{"model": "self-supervised image encoder", "dataset": "photos of plants and fungi (iNaturalist)", "train_examples": 45211, "image_size": 32, "crop_scale_min": 0.2, "horizontal_flip": true, "translate": 0.06, "color_jitter": 0.4, "method": "vicreg", "arch": "vit", "norm": "rmsnorm", "norm_position": "pre", "activation": "silu", "mlp_ratio": 6, "head_dim": 48, "fused_qkv": true, "bias": "all", "qk_norm": false, "parallel_block": false, "inner_norm": false, "moe": "soft", "drop_path": 0.1, "num_experts": 8, "moe_every": 2, "expert_mlp_ratio": 1, "slots_per_expert": 2, "shared_expert": false, "patch_size": [4, 4], "conv_stem": false, "layers": 8, "width": 256, "positions": "sincos", "pooling": "class_token", "projector_hidden": 512, "projector_out": 1024, "projector_hidden_layers": 2, "residual_init": "zero_last", "optimizer": "adam_atan2", "lr": 0.00081, "beta1": 0.95, "beta2": 0.999, "steps": 26400, "batch_size": 256, "epochs": 149.5, "lr_schedule": "cosine_restarts", "final_lr_fraction": 0, "warmup_steps": 2640, "weight_decay": 0.0}
Rows from block 3 of a small self-supervised image encoder, named by matrix and row number. Rows with one number within an expert belong to one neuron, the router's apart. Each number is 500 + 50 x the weight over its row's rms, rounded and kept within 0 to 999. All counts start at 0. Numbers have three digits each.
Before each expert's rows are labels from the 100 images, of 14848, where the router gives the expert most weight on average: "patch colour" is the nearest of a few named colours to the mean colour under the peak. Only what is clearly more common there than usual is listed. The data: photos of plants and fungi (iNaturalist). In brackets: how many of the 100.
# router: slot weights (model.blocks.3.mlp.router.weight, 16x256), inputs 86-171
# up: expert up (model.blocks.3.mlp.up, 8x256x256), inputs 86-171
# down: expert down (model.blocks.3.mlp.down, 8x256x256, transposed), outputs 86-171

# expert 5
patch colour: white (61); pink (30)
router.10:477503455501492459408528533517570483642476519452496518515368519577484515465516479530486514486528506467545498540416513485521479526489491496481505542368454442417514486460541474521525569456452433503424534424502524543476503497506472488470499561509492508503482512
router.11:486535550582566491452597591536530431568452528543471509539457466572511516503543590470542512523507522494491505433481520519541622504454452441400421445484451545441497478503482468544504536474496502486466519482450487520436532471590476463614458528446497517510541533
up.4:542439552497522500444466543460568522511518488570516429454550533567523545453532492500431478580517500487398470455441492502440533502405537517457508477505588565541489533491395529463551506475542487506479560409504507464621479531430509506544542497461494467523519592
down.4:495452384590544486532439433420447545429468554509530464447505533509445471615425519485547589543489472540464498520511399432525421525553491519535423486470540468572454481563509470524503491458408455558542398533544505472527586473520575459548451516458424469461478469
up.5:489573563442488493525554443446594506458607446535432421416467418433506582486526514486500480462556358567543445448447463482525536580420510504531509474433536490502488415481571563538568414468572529504394521428504568417452389437410538487531533495570502442491475486
down.5:496495457556541571550374520456422488551485557508594590483500601554519534555525483482432483520463561465518453537475483487540528474487552496493559468491532499518524587583469454417551517581435391457548444573476527543582504446506496465584468532471418527569548523
up.6:497535528444576533557483411497533529498532484487444464482530518490481532482440487500441525574509504454344530505399527501497554545447553563533509499429553459524517501558452505505535526481551479496520533529548529496612453518416414484517487508620522499398480527
down.6:472435529558466491570565484431426533509423543492466559414462422516525536483492530549507473514488521545547583519551444489544451495590482542564520482547441501531574513439562459524526525551539451448502467543495519539457578502579466400489505564433448472539480401
up.7:453530525453511462534520438469490558511527499514445476463496547515448545425458512490451454468461471525449527435506494446478480534516589592566486530482568549512492537511544536505510565422613494429473442434516562444564369517459514487556584454552457508500529557
down.7:582586530470549478552390516482480506484459485506482488523537555499473492615509529466519532490415456434509442457610537409605485483508535478502572505499534521554512509558466455481544482452337513537448561474460551406549545455487496466495443562601475546565447496
up.8:465557600484517518484500527525425445477574390544453460436546558477460555493522551481456500436501474510465543597485568449507495487531521550494521469473484508494512444516539499562517463459590473520460542393521561539507380585482645425456536464540412478616508532
down.8:536558432582552588494365458459414548509508452563411503525508531477533532502453488443474470594471493518428457419568462445477472483520547437558514546504492552482506538534451480423568519487348463482478518555514574478553519506455496492585398492583491432488525527
up.9:374461471498520482514446454540559487464520503515541532474549505514469549428469514560451473507617525578503528543496466563493462506422525530555542552563601397536543472581488624449491470548526464515467402411578579491493587513444449499493497437515486460565482421
down.9:541564578567484486557455431434474528493425465528472533445415472564479575615624502532487611568429550457428496501439485516542490537521505516493498476498547523484490512541508559513494547549519492509489451483473437629581492506556533530464550519436472475453464413
up.10:452567481467538509486509475540537535473524474425513468540535435506410417490513548516508538530461590454470448523465527429531543532483462545581467483511485495477569362552509552499490448498570556520614517468426492479576477493447482562581461556553470505537469537
down.10:451532489497469535624619496497522555500548496569470572510520523510499565488506476479410477451440488520508517545636489555603524463512553504530571441524468489460448584485400553560519570549517514471489566469567599509477467556528499499405491538530522476558433440
up.11:456437501486474460515557549580471462524531515442524507598440501560449505474546454472446416510483552519511520585527559519472474512541501573482489472448544516567546554479440536486444542450521399446536368450507414550502453518461480471573577485508402502468489548
down.11:477495554544491480560450467541463528500472488500423562475536527503551522542421473487550562415528468489501493414591500514590570519475522454523465455567480501515431460452452453557595585541400519471363485470510569480537501554543505469445429565483510440541446458
up.12:518501524489479537442486451465502472441427493498471535522458482497545453511582436599472440537520532437455565541486471551564540444449536468507534513585472485542445556433455560418483537590408425465577474609484570575497567507500446516421437384494511572538465453
down.12:460532630518502452489502525503613483500581562494526465537541517461482430498442514454507464510509546474521555523535426524501513512505615563498461456435556499507501491473432498511544485444436564486561475501494499577470530491529397603463448627456501490469540487
up.13:476474453454463487540414456506440500483542528477469565498463483459505489528461508457499442518600415567433495489575484477489426471514507382438434480464433492498549498534507539495557553454483521391469444413444562427495548539455543511515529450515470498527435476
down.13:493492466419469439518547447477514458462462612598496399499525497443448478519463469596488544464448494478544490555478497458457488552453518594484453563521521435603483491529531428543434454495542554590516562551561411417498530423530533463475516462584569459511536486
up.14:503514489442560546454407506501521476486584595478482451493560455529517520509381496515474581558495535426437476528514436391590586484471500565498497461495513403516483508558500481469558431492461559487598556554548530502524477489412418604519420574584475512443520551
down.14:511467563477422523557477425449478616477562479486432429422499468518533611529549432487520492532442508466459550549515443477533512473565508500470506435520509450485500543478511512515553491550523376411522435558500507585552509498492468526410509547513447486492520423
up.15:450470558472611502512402394416488523479447477503560492540516521529519542430425386443445419517552512511468503550489544564513521484395582501568513547559466462635478528523519569348503416482494519492563483593536587555536528474482568618481455472532492481530477518
down.15:499510547487456434473532465497569577453567509460438460437467553476493513525418508600542539454487499541481477505497392511478473532571514554462537460490481486452438439450471491569531512508492504467422459470462478538538607527493490491442476576521441480475542507
up.16:394507536473406515495450547483512572533452586486588432551497503503478470457464445533506544460510564473538506492535508571548466493472430456348363507506441383529571545566487465433545485537438496489532470486476509597597466505532447536534548531483500544526453512
down.16:526585474428523434541557451560569482522536426549525487528433444529423504552573471458537473549470422470463476531466503596523569541460519537480552517549523550472570510494501524604507504471541462509547485430543443432432527542470515538476630543644484574480472380
up.17:529543523535504473610498512497475483552545578469461513592525516554433466521548445544616545531533574389709466447505509531541554481530424510506532436475538456545481544473525493482500454592487551500596462526612456521485516435512478540467516563480492473449420451
down.17:432519569468510495464463502477532490486468428539433518429475523507528515467462471430462568469505542485428464449454438574551509556498490448538443485622609565513450435511429549525526527543490538598476421524519496570503487533529451454483511510467533436474394508
up.18:507530501455464502592527344442400581493409439497478535543488529472431555487512545500589446475589504528506589560469575544485506478439488404395401469459513442562478536465513501401464552609558431507458505438599537538607438558554505446485584457497503508571510499
down.18:533540624490560450437433550535505503533477534528440458512400540506486497475530504523376535529464482412605405516548489462527495482597473449380573539527431483450502466445564459517459498429458500472423490543432457614528507400519411548494447578532481481544485451
up.19:477462509417444426463502497461460442484456590480479552462493511491482467472413434461474505541533421524455543403577443433499496478540465456535502521498485519511520578519569540471494488413546528402605461526488619478484493472459575511532497538579541549530489486
down.19:520599567488528443589513492539545457533521516464550565561554536504488515512548508566487526461455532500542473473582554512597470409455528563453514499484505447515529568550425462548539488475485592509482563513552455520414500508424475498415494494582512518535457443
up.20:493454459569437497501482496564447487451492499448421415509458453390540466528523432539476470475457445421414530506554466509455486462475471464481511436486474507499495469438496502443498564525538455433551586525500497560518460512552416577464445470528614532546513416
down.20:532584614412514471462399540536505467531533531527496503540472465580447468531503571468441600456482565520594517563485490498505488465503498558430519503571560471433537506558559518521516524491486583477523503445460470603466503575563512545428522460567533511481488450
up.21:459592491532527478522514502437496516516511495447461463480484460448436476417476449482478535532445500507533488387481506473529555545568449541603541552473592501491451428512548453489526483484524563486558497563529506443549486475478472474562523575541459510476450519
down.21:483468582481473501516482484423452546518480543456523509419451577501466564521588595515449554426407430507455452442541537502562487485507454527546522556569561573516492549556467618507479579485520498488535577494517522523477424542489523457431521523520447488523427468
up.22:504485532483543505495447558452426510549479492553546558526535601492478489458549507559519479495558457497485479501508511522557458415378441432439490513572486525559433504582543470402498394505588555484557543513544617507512574573462594552440499373369430475591508493
down.22:547571448505534515437478477595564493459566482529519448461483462460499515490472561516479544566501530582446441515467424451496551504585542513528505549386493512420428473561462552561454444457430554507492497554525410466434500470427426470550436578551455494465578504
up.23:563506538492475568551417533513521524434530510542449471496570531491545529563509583555546490553429512509492492538504500479566601457523542437469532466521538528570449578611464500472485506605523516448522555522511488513544519491534486509492409434471514557491524436
down.23:520428471546436511433431443545521412424525497566444485491480548523480538481579530385540457469585504590456534525636383475430464475544488459528511431491469505498552543386527487515540357482460497483582409507437496556461465486474454503503428523496545553526483516
up.24:512465512397526498479503507419502473518457647463448452493479534412539494495474423504516526497590501517571437507553500481569489462457514458481507546539535515478471513515530562398473456549543520486566494560534550433458567523538589501540494493441610534502446438
down.24:509481472507466498487530516567613490518560515537482482499589515501476490465539555510576496491517437479479498488493447488502556516450581504489540453502506510422406532570523470592488389444485588559515449598549530517523509503511464534534384589553417507495576512
up.25:405538581531463543525473587545486536474509400522473422518494490480419526476522549501517519449497559561544578501512508513494490524487429589485502544529584522456626528554544515554509484477498461582526488365537460565535478576508492494471615541451517462548471506
down.25:589560420528539420518437470522492549531533489629495501531424567508453535554522542461496491533469394502475488440533454528570515557545505487541503459452468547523498527476486494574545545480495508462511510449437481508485562517447510490547492590651467549492441474
up.26:456520417476484452443483502549431468500525574419538474529513424513488423506431466535493544559460569438485534436502478460474504434517419512554596540562582510531531596551496530538455498472500477460578456518519533496466484505446467539548596475468538499511483572
down.26:473505482445475526609535512522496519552546491474592493543489570527491514522453537475545551496504463485482505418620516570633518505432476496556473484491526482530520465481426526533526520479491535542480570418502484407502513580455425470410469546599577558553413463

# expert 2
patch colour: brown (67)
router.4:430482460477519467414488421475486493348495543509584552536561555523427467445508498445554451473565527511512536512475376382578407473431521493481464437504482451520514434549510540477501406460467585444566498453496596459517535592444531496546395519479451527572576491
router.5:536546700494529607502432527466535544437501532583499512456529474569552579477500538545541486515554574528463547564451473464504534484467486465527527473570501422500523545494466478545525473555512547455557439601478593551429449492418536431470415536443534577557458604
up.4:519562507532492463486547485620436477381556486441426503527501466469456417473500482543430512424434416537476410511465470375480495510477544526564538555550527532443484541565507488462576495567433521553446469419552494476534479514389434518467572471547502552554418517
down.4:495372513516396624549460518368565425537489486545481507590523515517534521468466462522517509483442463479493534473439563598454540456445548574484612469490505492493493516480568477571464535497464467500510566540513515516556527560521533457470412512487556452459470590
up.5:499510456440468447443535516492497434462531554517521448439503567510492533463422505528484524542558421481455473396519413548457547452493543439450573472545503526476408559515535544526490428477540495544569493509534546449431536529482522459488494471505544446484599492
down.5:552536558611488516527488523619451545500519436476612506575539468521541460524510472564454548525441590465548616582617609563502507485510461530559485555540483495492491528450453620475474528574484564448440373516367438458432451485525487541468570434567550495503461561
up.6:523529603566411554519557523517435565570486558519539498419471524527501521548533473522498450469452482407387533474526646612484514445487448485486434513492442557518435561480456508572517563559574497449569494503505571488518435520607570561418554415521534448550474541
down.6:475458503484578440508471386488495581404544468480472557550564356476451494542483515370576422563571515496509576482429381446542485439473548410479488471360576445513516418541564527569557461561533477534499458403507609513539480569475536454567564600461463489429526504
up.7:468439457460494472529510511444512476454458517496527506509530584498493511502445431487519477530526390439462471475433461478503569523450581494467507529539523567519511578502538478434516461410554559473408489553542464468495601472445566424467500552451446440494516484
down.7:457528390577540495540502551497455451477544495443559492516420495545478480469478533562424459472513541429424541497581494573516462455547496468420546517583444495491440528483422496506457549494429474482417442530461506482417523471513519495555535517472534432489466485
up.8:490547526522489447580544465468608538565565512477570484544531591494471505514519446432558516534500473435506447414490528440458461548492516484521385381423439441555544425488422563437526525551573504448421524457539526459597413469491469455548469574563482471447414477
down.8:472419473463443516521573504573499489491561548451408521431417474479530555501494474545432510474472441516415461522456558467616495531504412536574444469445428586469501451553449445519468620569530454589467489483520518418487496517521544402521480484475562476450507520
up.9:463453498483435525495558508485482392590528564507487449550521470603503550499446509578513624624538517531549481440539557552512561488443419494510468483455558464498445572509490541540566507434548494555549469548487486465519435516482470499588462485545479462430510563
down.9:488538405482562489530467514552442514391540537472567524512477529525537583440571494460548516529518443429475556567444579521520608511571488495464507571549534500548465497568499486569424438506505500438419435517408509402458561497425515494439516523540467425446475481
up.10:465462494537390533479464591485496467457443500476467541371482476503509469454430495545492561549479500444511522439531512471522557480430516526548603606590527505450436582548588517533437473517620480502525491483455531424468527536491483555569525576459520469450546513
down.10:494562528497545560610470426448518572551486513458552444483493566513544429473535535537511461433553544518498555495442507541447540471461385432524407478540381473498500499588492576423649485503469521472464519434553486537525523418477446512466519441540451412495501571
up.11:515521496512539512374554468453530496426429454518468534583452594483576498522477439426499550547506558521487510530482448429483485540528540490498463483416555522489504456430447487427519522463432501538511525546502444484587465499472523606499483569441516541500583578
down.11:487496466537466556503440566528494409536542449480472498476498438602572474491502537473561490469588541516534468484521396529570627508496481567504589539528576513464493374529492566542509540556462541439445519456467395489557431519397476440507458510440465512527415515
up.12:527537623542591531559555560523458561525573460467496569514522505481516525538455463494499498593401457491373496557482594578497527559457579529526441499411522515502493527480464451449538536479537486524587507564528424500493463560534455463596538426526587478464455520
down.12:465438483507473515500412503444508536457479604416557530484530410494493518489525534489634459492542544497581542459471397425511537465507417502464532428538502490502524358523549465597494444491435503392483522496400540572512519559448515453458469563460393451508588527
up.13:446503565510454488504443596462568474541477581496495459465422509464534493467495446574511597525477539417491449544573529568558575578480433485481490466520417457485497429420606535467478506530480491496508549535498518472617551436648528614569473565509537494526510462
down.13:455464432485492412497564412396588474464469506418556468502539434482460450534484596581542430453553504501612478484472470466503562497460509432446432500455533461532482534511474405471518468426563459439492499483518484515428445544450553463454478513515469440466545481
up.14:482495440480573453516512381517443481445509407428465505545484380454419465414491518487419535515435522569447483516478491488447366517605556454476494437472433550426499558561391496465515534508445467541479449516418494510478524474394467397467566420552560483485468577
down.14:467460558426493531414475617459523417533432407530502468509579479580493513492542483493497558386496547484594491428385456483506485551432520520409513507489492440492552524518572528513529480491474604500466536467426558444516428444554492459517452521493501463538477619
up.15:452512490499520475423570435504581475492442482399503546507477514430522472500473403428480485539509601621486525516500489494440489473501563531596482486505510478538500511486392510436478442524512511488531475511514464453474574454474509466567497478612503564482506547
down.15:542511430528555556470493624481544486577476521490517471534601530542557576542518526471557562524463577504520419520504584422505582460520578512427507494469512512425513622548514495569512520520477559479540582500481447496547420490494478423515437515522534492499478601
up.16:525407512529476438510565566475541507520496548443558558521437608465472435451552434458482499440501350541496530470543461434514405448510535489507572549468454557483578521402506518495527490455512494421464425488531538448529523495456511545486501598564535506599551560
down.16:416448518499446603460483467533602551556564567502454420358481542483579490540505556417471554506437470533506516501496441538467595528560506521503583446531628533448458530457458554520471562509426531496537593565497485512450416507460459439406537572454487474535366471
up.17:463542472433507506419432541551406442505517460507450445505490535432534504421463491497436529570506587451439485462528533596512490503461542575663606608565528575517486561564500476480410506541459450542589522563440517533475540511506431490579490473407548405381546505
down.17:433423583534481556522449475441509555501448539525584508552516489545564480514476481544573417480423456532552533543426479509492508513573484445558463541536444456525571550492529571485489489487535547442431444506489451565444622474493421527429515494458506515495433488
up.18:494503551439509532520406505498434546484490434497544520485515543507488505493537562470457429546503523409483546465515536541568480504560510548472440540432455515538480513513411456479492520456368438480524459546528464555491492501431528506498508427475457448463488531
down.18:460463470429532464502510470536462542449492512600433434503499348423490509457506393453562537566452459543404536498481383435534456546480443497538443500516486565525620503463611513494461512523545549558510440527444450549562589482496489482532536525445556463417444487
up.19:420467504477473419488489514553469523530606508496510560425493552416502481457468452504415440509515395435312511407506500562489392481524507541473604590550574535538482577530473530546439484419536456504575481471455556449519544543428545528467565443446483426500566556
down.19:506561570492448565474511473497436475513491396437512480600529428537521443538464465490641446582549547526600529587486508548472468547468519508564470489514599407418537501487523610478540500488501524463383432450525493419504445430494472520513571476547585481548592504
up.20:539548499579490524538501544546472461501495503491458450399490467433440488500491491519445531477382457386403487467532548498456533428587497550557500534499531563458469514532522454555438506479555467548536464474553539408461468495547586579563565447575552446446446553
down.20:600569483449510468537528489543569525489550447547537488548509546569557512556465456533541490581541499573474582455455571497480463582521563500591489496405475474499484539575490545540626557389503538511364468420574531435513474449408506581567581481520530490422613542
up.21:468478482440522518460489478563463586462578497475484493471485559477529444463527460486440429468490402524552451546518464464445436433536607457439589634567549462535462491446521518464525555561443463438500469415598566513568514537560437585357487507450519460538476479
down.21:463464645472398539432463513358566443544552482514417532523472456481516442541433514507463543546451502453537441484394492561460583473430541480547575436532583539465477462495555468496543485487492451551543599506542465497487478457492475507495501506483522610415456491
up.22:487433535507474483539564501482552539532524398488460493402429444481478528501504478516455525508425460465487485502440524569420512492506508542568578578527591521498475498405520461464561543441541409554455443532573458487516503488488564521526561434479559548451508463
down.22:486590396570489477492454576473519565579519523424526515477499516507500493431540490471494555512550607541538476473571491530495466546550476459425503447474533453505519510543488583576456549481423513581518526457472478432398523523435458583506471602526572410556581495
up.23:468457553534508489567546502430460536484519451496586521507518481468481526534437506484501464497464423435463535456506546599473554479496563560502563565491571556498439601451449517499445491435494409498540470569508506438443492522420542509539567483524586506439533539
down.23:522466513555434595479454464524586558485484495413552517503571515549562450498525457447550479580581535455432538432476455442494473569567423449544513490566425509466568446542519525523551434490437545525405472490475549597596526449497455470486502556477437440418576469
up.24:471496508536436515491497496447535459518465506494493458493489483551509513490475525572493629509522620491560463489521498604497564415439445440489482454573466403534427512476469505519590472526549556527490539509522541545505491504517467484405471438532426485470455411
down.24:473494442458619451468576445502512500417530511512551418505484419497540542484499527517476478523502521501425522634529563491512540505597498498477506589505533591519473508492413463441512498469574449453498446505409483495472540545484547516513509517558567487421521472
up.25:493560538462532534464529465431475572452480499537464558486458510529529531534572482483516477539466465442423595564433436426479493575520455520502396471463512521456596411562428582497570552468557568517542511468458454507555471631471616523535514551550459533543539573
down.25:464448449478363579579465505509457515496537519586332535469476562460574431424529445418526533475558466532517492459529435537557470538485468502385509534515497556505450492518509452454512516500486449449443468581456531517562431498503515431452417509494507509522522559
up.26:439506443470449544449527455433536469457522520503483555438517452537490586507469490520460536534621476494475597459517441424511525482486466491471467492556625449465572499452581568573549523453687536474520519445490538345502423561491556414509464570561483484543474485
down.26:531605498513467457545488480480447506514527535447505396485472459545575446451488486503461511475509570506480491531585599546463588445453515505380466554443488483446459492550425598514488474485469487502367518553468466550516418459434503505492559467561474544473535556

# expert 3
patch colour: green (56)
router.6:480479708587451593514485517434470525461446512642459490464495495542559555528554573516512544499531536582464481527576507541454508513486473519515439469596532502536539540423549541593507537485497491467464479571506550535586467548585538510464438424476501542563401531
router.7:437455680512502583528470439481443563592483564550469429491448518559584562510525537574530530523550579470532463602540533557508523505460427482521481393557564437531455555390506494491509533536452497512412501553528486554561439535586499462422433437468534508546458481
up.4:511523478530517447516523592518551478559567549467644541566542498553511503507520423459499458524506526407525523590418523478460591494389532579481551447436465436432454466498461484509493395355519505540549512474493485331442603542519527569547505532554465555570540576
down.4:535496454542430519383535437475481444393487524442523399409435394551484532497499506437471521498452548571449544467497421505482491529510468493575398486519485588520510550505566512460531436566499425479512430509577613500538450496599431562533449469499557543483467466
up.5:469661491496500479517601438508460461530530584548508480435481492511498486509496496491472522440511513465560523452498460486504564553462452532470456519492562521490456420404585538466459462504514553487568556486532596412593409448486404571579504575533501522534506523
down.5:472481568485488427517505524494465462442498488428465547554513461505478409515507585540540416484366590407534472582444505505561528555506529480521513494523455438459547502462497480579555540557534489510507476408533404483426533468442534505442502394504391454631433454
up.6:481606508435566487406466543520471527380440485452468470524519493525440406452534453527489469480487487509459528548523398416519453517437405484467360385507426448406597420559558492489624527550467526503554518346445477531577492514435466455489557509533433521470428524
down.6:472495491502567476561586407570552438549581453497534548476521556389471493445521535472502492503617502467524564444378443469431535463526544520494536521500645494562419438477428563489498463523503533467508515505505544476433542486408479523510452509459525457535601469
up.7:431370449561411547461518444508531406432495488478536556487385452402531417443454485469414547487464500529531485494520525474401478499560477479521576445546559523473478565482443496434389505485384512485444482489470506473520564472553557587489457515481489507466552475
down.7:480510548564510542499525476387559479597560488498601429448519552618428538467470539485517570532487489496536480578471569482513524483481510557555470593531497475527507483506504610454414489469536414518486491514456537506490467585504524553481439474441522531454524472
up.8:529418439507533497463514579522544506533492538494584484512564541548556493539528588476566442513529509417497515565490441506478449498504517465466495481418445503457541440450514526462496474391492480478471560529452430502485499559506451502527462602571502513483575567
down.8:555535516557533407609546557574482421536495479390544540513544480435487521545537533498445458486476527530447514450447591544495566513529471450532456462516449525411492467461512423523504452582480514425504474519556523500432509341478413509519590437460540491486487477
up.9:502614495561467474523546449506474504478559555490491519518502513513453444510505484535558535474484488439571511446499466500570554539491494546414518502470497484516469410476562514514425420458551561432593503499580551445579446450460483592424507521551525545615532516
down.9:517472519528429493501388505465430468391465520603490479503456530511518444513442559563472472497369585547539411488487481521535481570477489486613523521545554517520507545511516488502520517526480471539488527452503427453474545495469505550549528389441381498602468442
up.10:490402486517461474517590443493447494545517415518532412531459383508510462505435485509428512477463555580452527394418551479551455509540493495589484451465489551494557520524489567549555433511587401559439478508508486488418464449430550495521516396419447540418498516
down.10:461570503501594554475451545553481576538524489352539551547522520514464570485564477463503486491588514417534524549546480460521506534484508543402540419492444501509462472448497407449417581473401532506537557536468443498586534584528474534472551588566502471516470443
up.11:505475550432522474502524456484489519508573444485519503536460477540393424476564528490594565475543427486550510507483504489569464474537563530457555454462465448527550485483445479516637532553489395510472461476545524533553496525413458523432486457463481477527550456
down.11:505467510486470601389388497532432544455439501634453551502516486361512549525480528466491534551345559499422538477571448483481388502449500493507447511634480555513518539581515486470410519493473604488507566542465470534474468493540549434488477511518564501481529484
up.12:438458473500481484462497545481496502512505567476483425589489590472479454448474509514499636494524534294557458467575444500495499524390433519435445433512574461571411460488584472453484496518527486500615490547489534416589423520546410553393485533535513471484507498
down.12:545495415399532511604564493420601509485494420499480404468454445582483498481465566528477477584465518522457457468374577521577601561541483445514470483443534474397477538475521488520565542481494477484518522496406548423463534471407501508551487474516494493436455491
up.13:538452460497483539435404522473493461314470495439592504500516490527490431530488456412584510502466492504425477517475385313637457517510544428486470443507531508466486515458453522449512481478442477536497524569471444552515630491516483526448468566528474546463574504
down.13:510501533545578594567507534470536482644490453625500506520498506562455588452436505464450508482468532482528566440528574447539566475551552570504510515553413516504445601550474511531452504532436586502457473508455489507517500498549390539516585497415518451412459539
up.14:482626486530568502466419428530483509404492469506484593564531487519475424486489478521548512429468514495535405545488474441466506517465445566471470468487486440493506378539521478485514536530452533532528461429514433530530517469507460528434577521543464566517468471
down.14:478458512547592500585503434509555428610563495450535441504471587539477466517509503482551427544577399509500544496386497448462490504530545562529525497566548538544506495536527555505453550511505487453477485442548523520513494605442567545495464439370379488536617456
up.15:503506382428505419395513483549527415472443498380503471478479480504410406423488495432458442460444482493457520434425409432414426515491499479514479489489493535482540442557449512447418534447513534540539436535477429461420494496464468445531572543461432412438495512
down.15:472426368529442508469483412469535495496428463553505381446506472505459517519492432492487523555456522560502488466435467516525476460454454563543435556456602527529490433542542561392420588529531474522520476491467506463422464506556413445523459511395572473414504516
up.16:504519473426504433437507444448535471474512471448414483529479466501495484500520453435491490443458456522579448438504477531482506564472480520534517469482562525414451488479551488534524556494539464590411491465468491477438449419598480507588516466423501518508519529
down.16:509494457469550520616539481546502460553489447505643545500573514462464489509500505437481490554600535423548557575488523391515568497492532622488491426422534547463487509521543515533479550546569529410599480548521477464498584579411460494464487554555514472474506443
up.17:470384481442403569485598436518558458480538424533473437466487469512472432531418526530523469535509464548481514533455518485472492393541552528573371467496469465475555478482464538486594594500509475434372475466548517543453411555436517390607449496636566467440498525
down.17:493571482454528484444506544493530525594450545479546488552511437465528501486609512502527483517483499504438541465517462573463469571480523480467569528569498541462572570507422514506513412487516556528620529476396454526519526454515443580437541598496499449593537508
up.18:475474425449524497493472566515551531514454535469488628497443465471467501500407399564517516531483464550545500505505490509543492487577510456522602548541502534519498591449447425472575494574419454510495522495475512546514577505512477528413536519446489488515421453
down.18:563537473490499499490561421514447468417529439516415495443488517510524513494465524526535498443500462630476474518487540470524454467529510471514513540524484548564522442645473559426571486505503480498461434570481542567592480596487584455571444482472507546466497530
up.19:482473449501475487428560540523518508527542483473579490549496526466487458474455381459467452606418513521426460476410504515431551459556485480427476542499546480425553500508403459527431535492441401470512445544523554442536576533517555531513491479571485546554531512
down.19:531391504541500435601504441557553484422499521483504524440577443539499586546516457489564525397481391513544517434548513450497577561459504490591429497543515511455523520477572494456595500490437542498452502476485491564498522346537449518422476528485436502466512465
up.20:452554436513550518442503477526509503528501523521425538497509529546529510463488552547451605430586478461629509579493591491467610488482440485470479521551508456500458478521506503464466410455435509569552523444459461437495480412565462584522515565473518540494505563
down.20:475524503481541484494493460464475512514523465388474483540452459427462430507492520452557510601558494457478483452429465532484502565458520527557574395474553511359518438531550495517455512551577495478579458454525524492498489619378522517558496419507420472547540432
up.21:444599447520568463511531492498537505508476617488526481453457452497513486415517429470447540503447514411536523440489462507445572568490410484436446562458494493490455412419518449475407461429455543486573546570490578394503519452545483613573510550525471490519531522
down.21:543581486485466467585447430483537528468543460527463464482575413554438545537496568581522479527438562459627454539443482528576549616543509470563508443517480469433551505491541529479602556569460465464395514454505471455476447369523494489489516441453520452489427450
up.22:441606497463495507463501424534564491509455544481460491434475548554525432435414481476520521556554506471626476559591592484467497504445401475455342491518506398507517470526505470394553485565458521488593499416479533454555434453535542539446532502579538512537415571
down.22:507469501423534515470568471455473553459509386495446483496472418401439474492545544543466469523440524475329468412360455503487585491506567457489615457474577503395456437481505565549553522547560523536577528479467492412584474575388522508607463454522500494519544565
up.23:465555492521488464395481561553523512506453611458437584449454524458472529559620544544502507511510507468594525482519451484450494480525488441405471509480395508460475478522506444444539496456529520503539486434508446507572584460533603418498487484519360564450557489
down.23:468475423483470488601461399539552487473618497552494626472589516444449540496512500534563457470509498513490573464470484544512500470475554463450545561393556471594491440566529469483510450585564484506480551484479486510382419457413468500463509490487521455484490430
up.24:496501484542373492472550527515538509476474495470513448429462396539496432471421372492451477449389563635578417427539573428551529504477472555588491482484477557443506607466490473529565572564440471472512513467476462582514431452492425409525493440470463446438376582
down.24:456521505461588545528466525450486515509575540599518480534549600487493578520512575438538549479481488486477501491501528469476513500475513546494491602456557519516443429548474559442486434489556497518419546506389516523477458607537558501392462570488607600503583503
up.25:454529506431546492441520465455496528387515471471464467495477519495457432473474468427517503519526446557560533456524388420483501573351508588557397368512509400475491426489455442460645506583532565497534510486465503532564430483449480494449469506528459528450443476
down.25:537538476541549498574561468544507443509501508565589422515465578473505494481531522514481487529518608394432460469449530470472543498575465515509603468520567563488430514469419569571460465526539452544595476474473500450470548589447483546532479521467549488539479512
up.26:533478492425421490437513458474505451483476581473469510596459519584505447555552492465574524553536458568583472515491493519551453485605572474445512532462437446513600449483480455434520595506465478461483447555447439577470494546498525419458532444504482562579497484
down.26:504499497518541549567438530572472503492530489634545604440525556490503562447473515512437522548404474529435482420569501537557514461505512588525575552571531493601498597524551442536502449515477551493466589578480541499478472377455443541440506430586506514454429438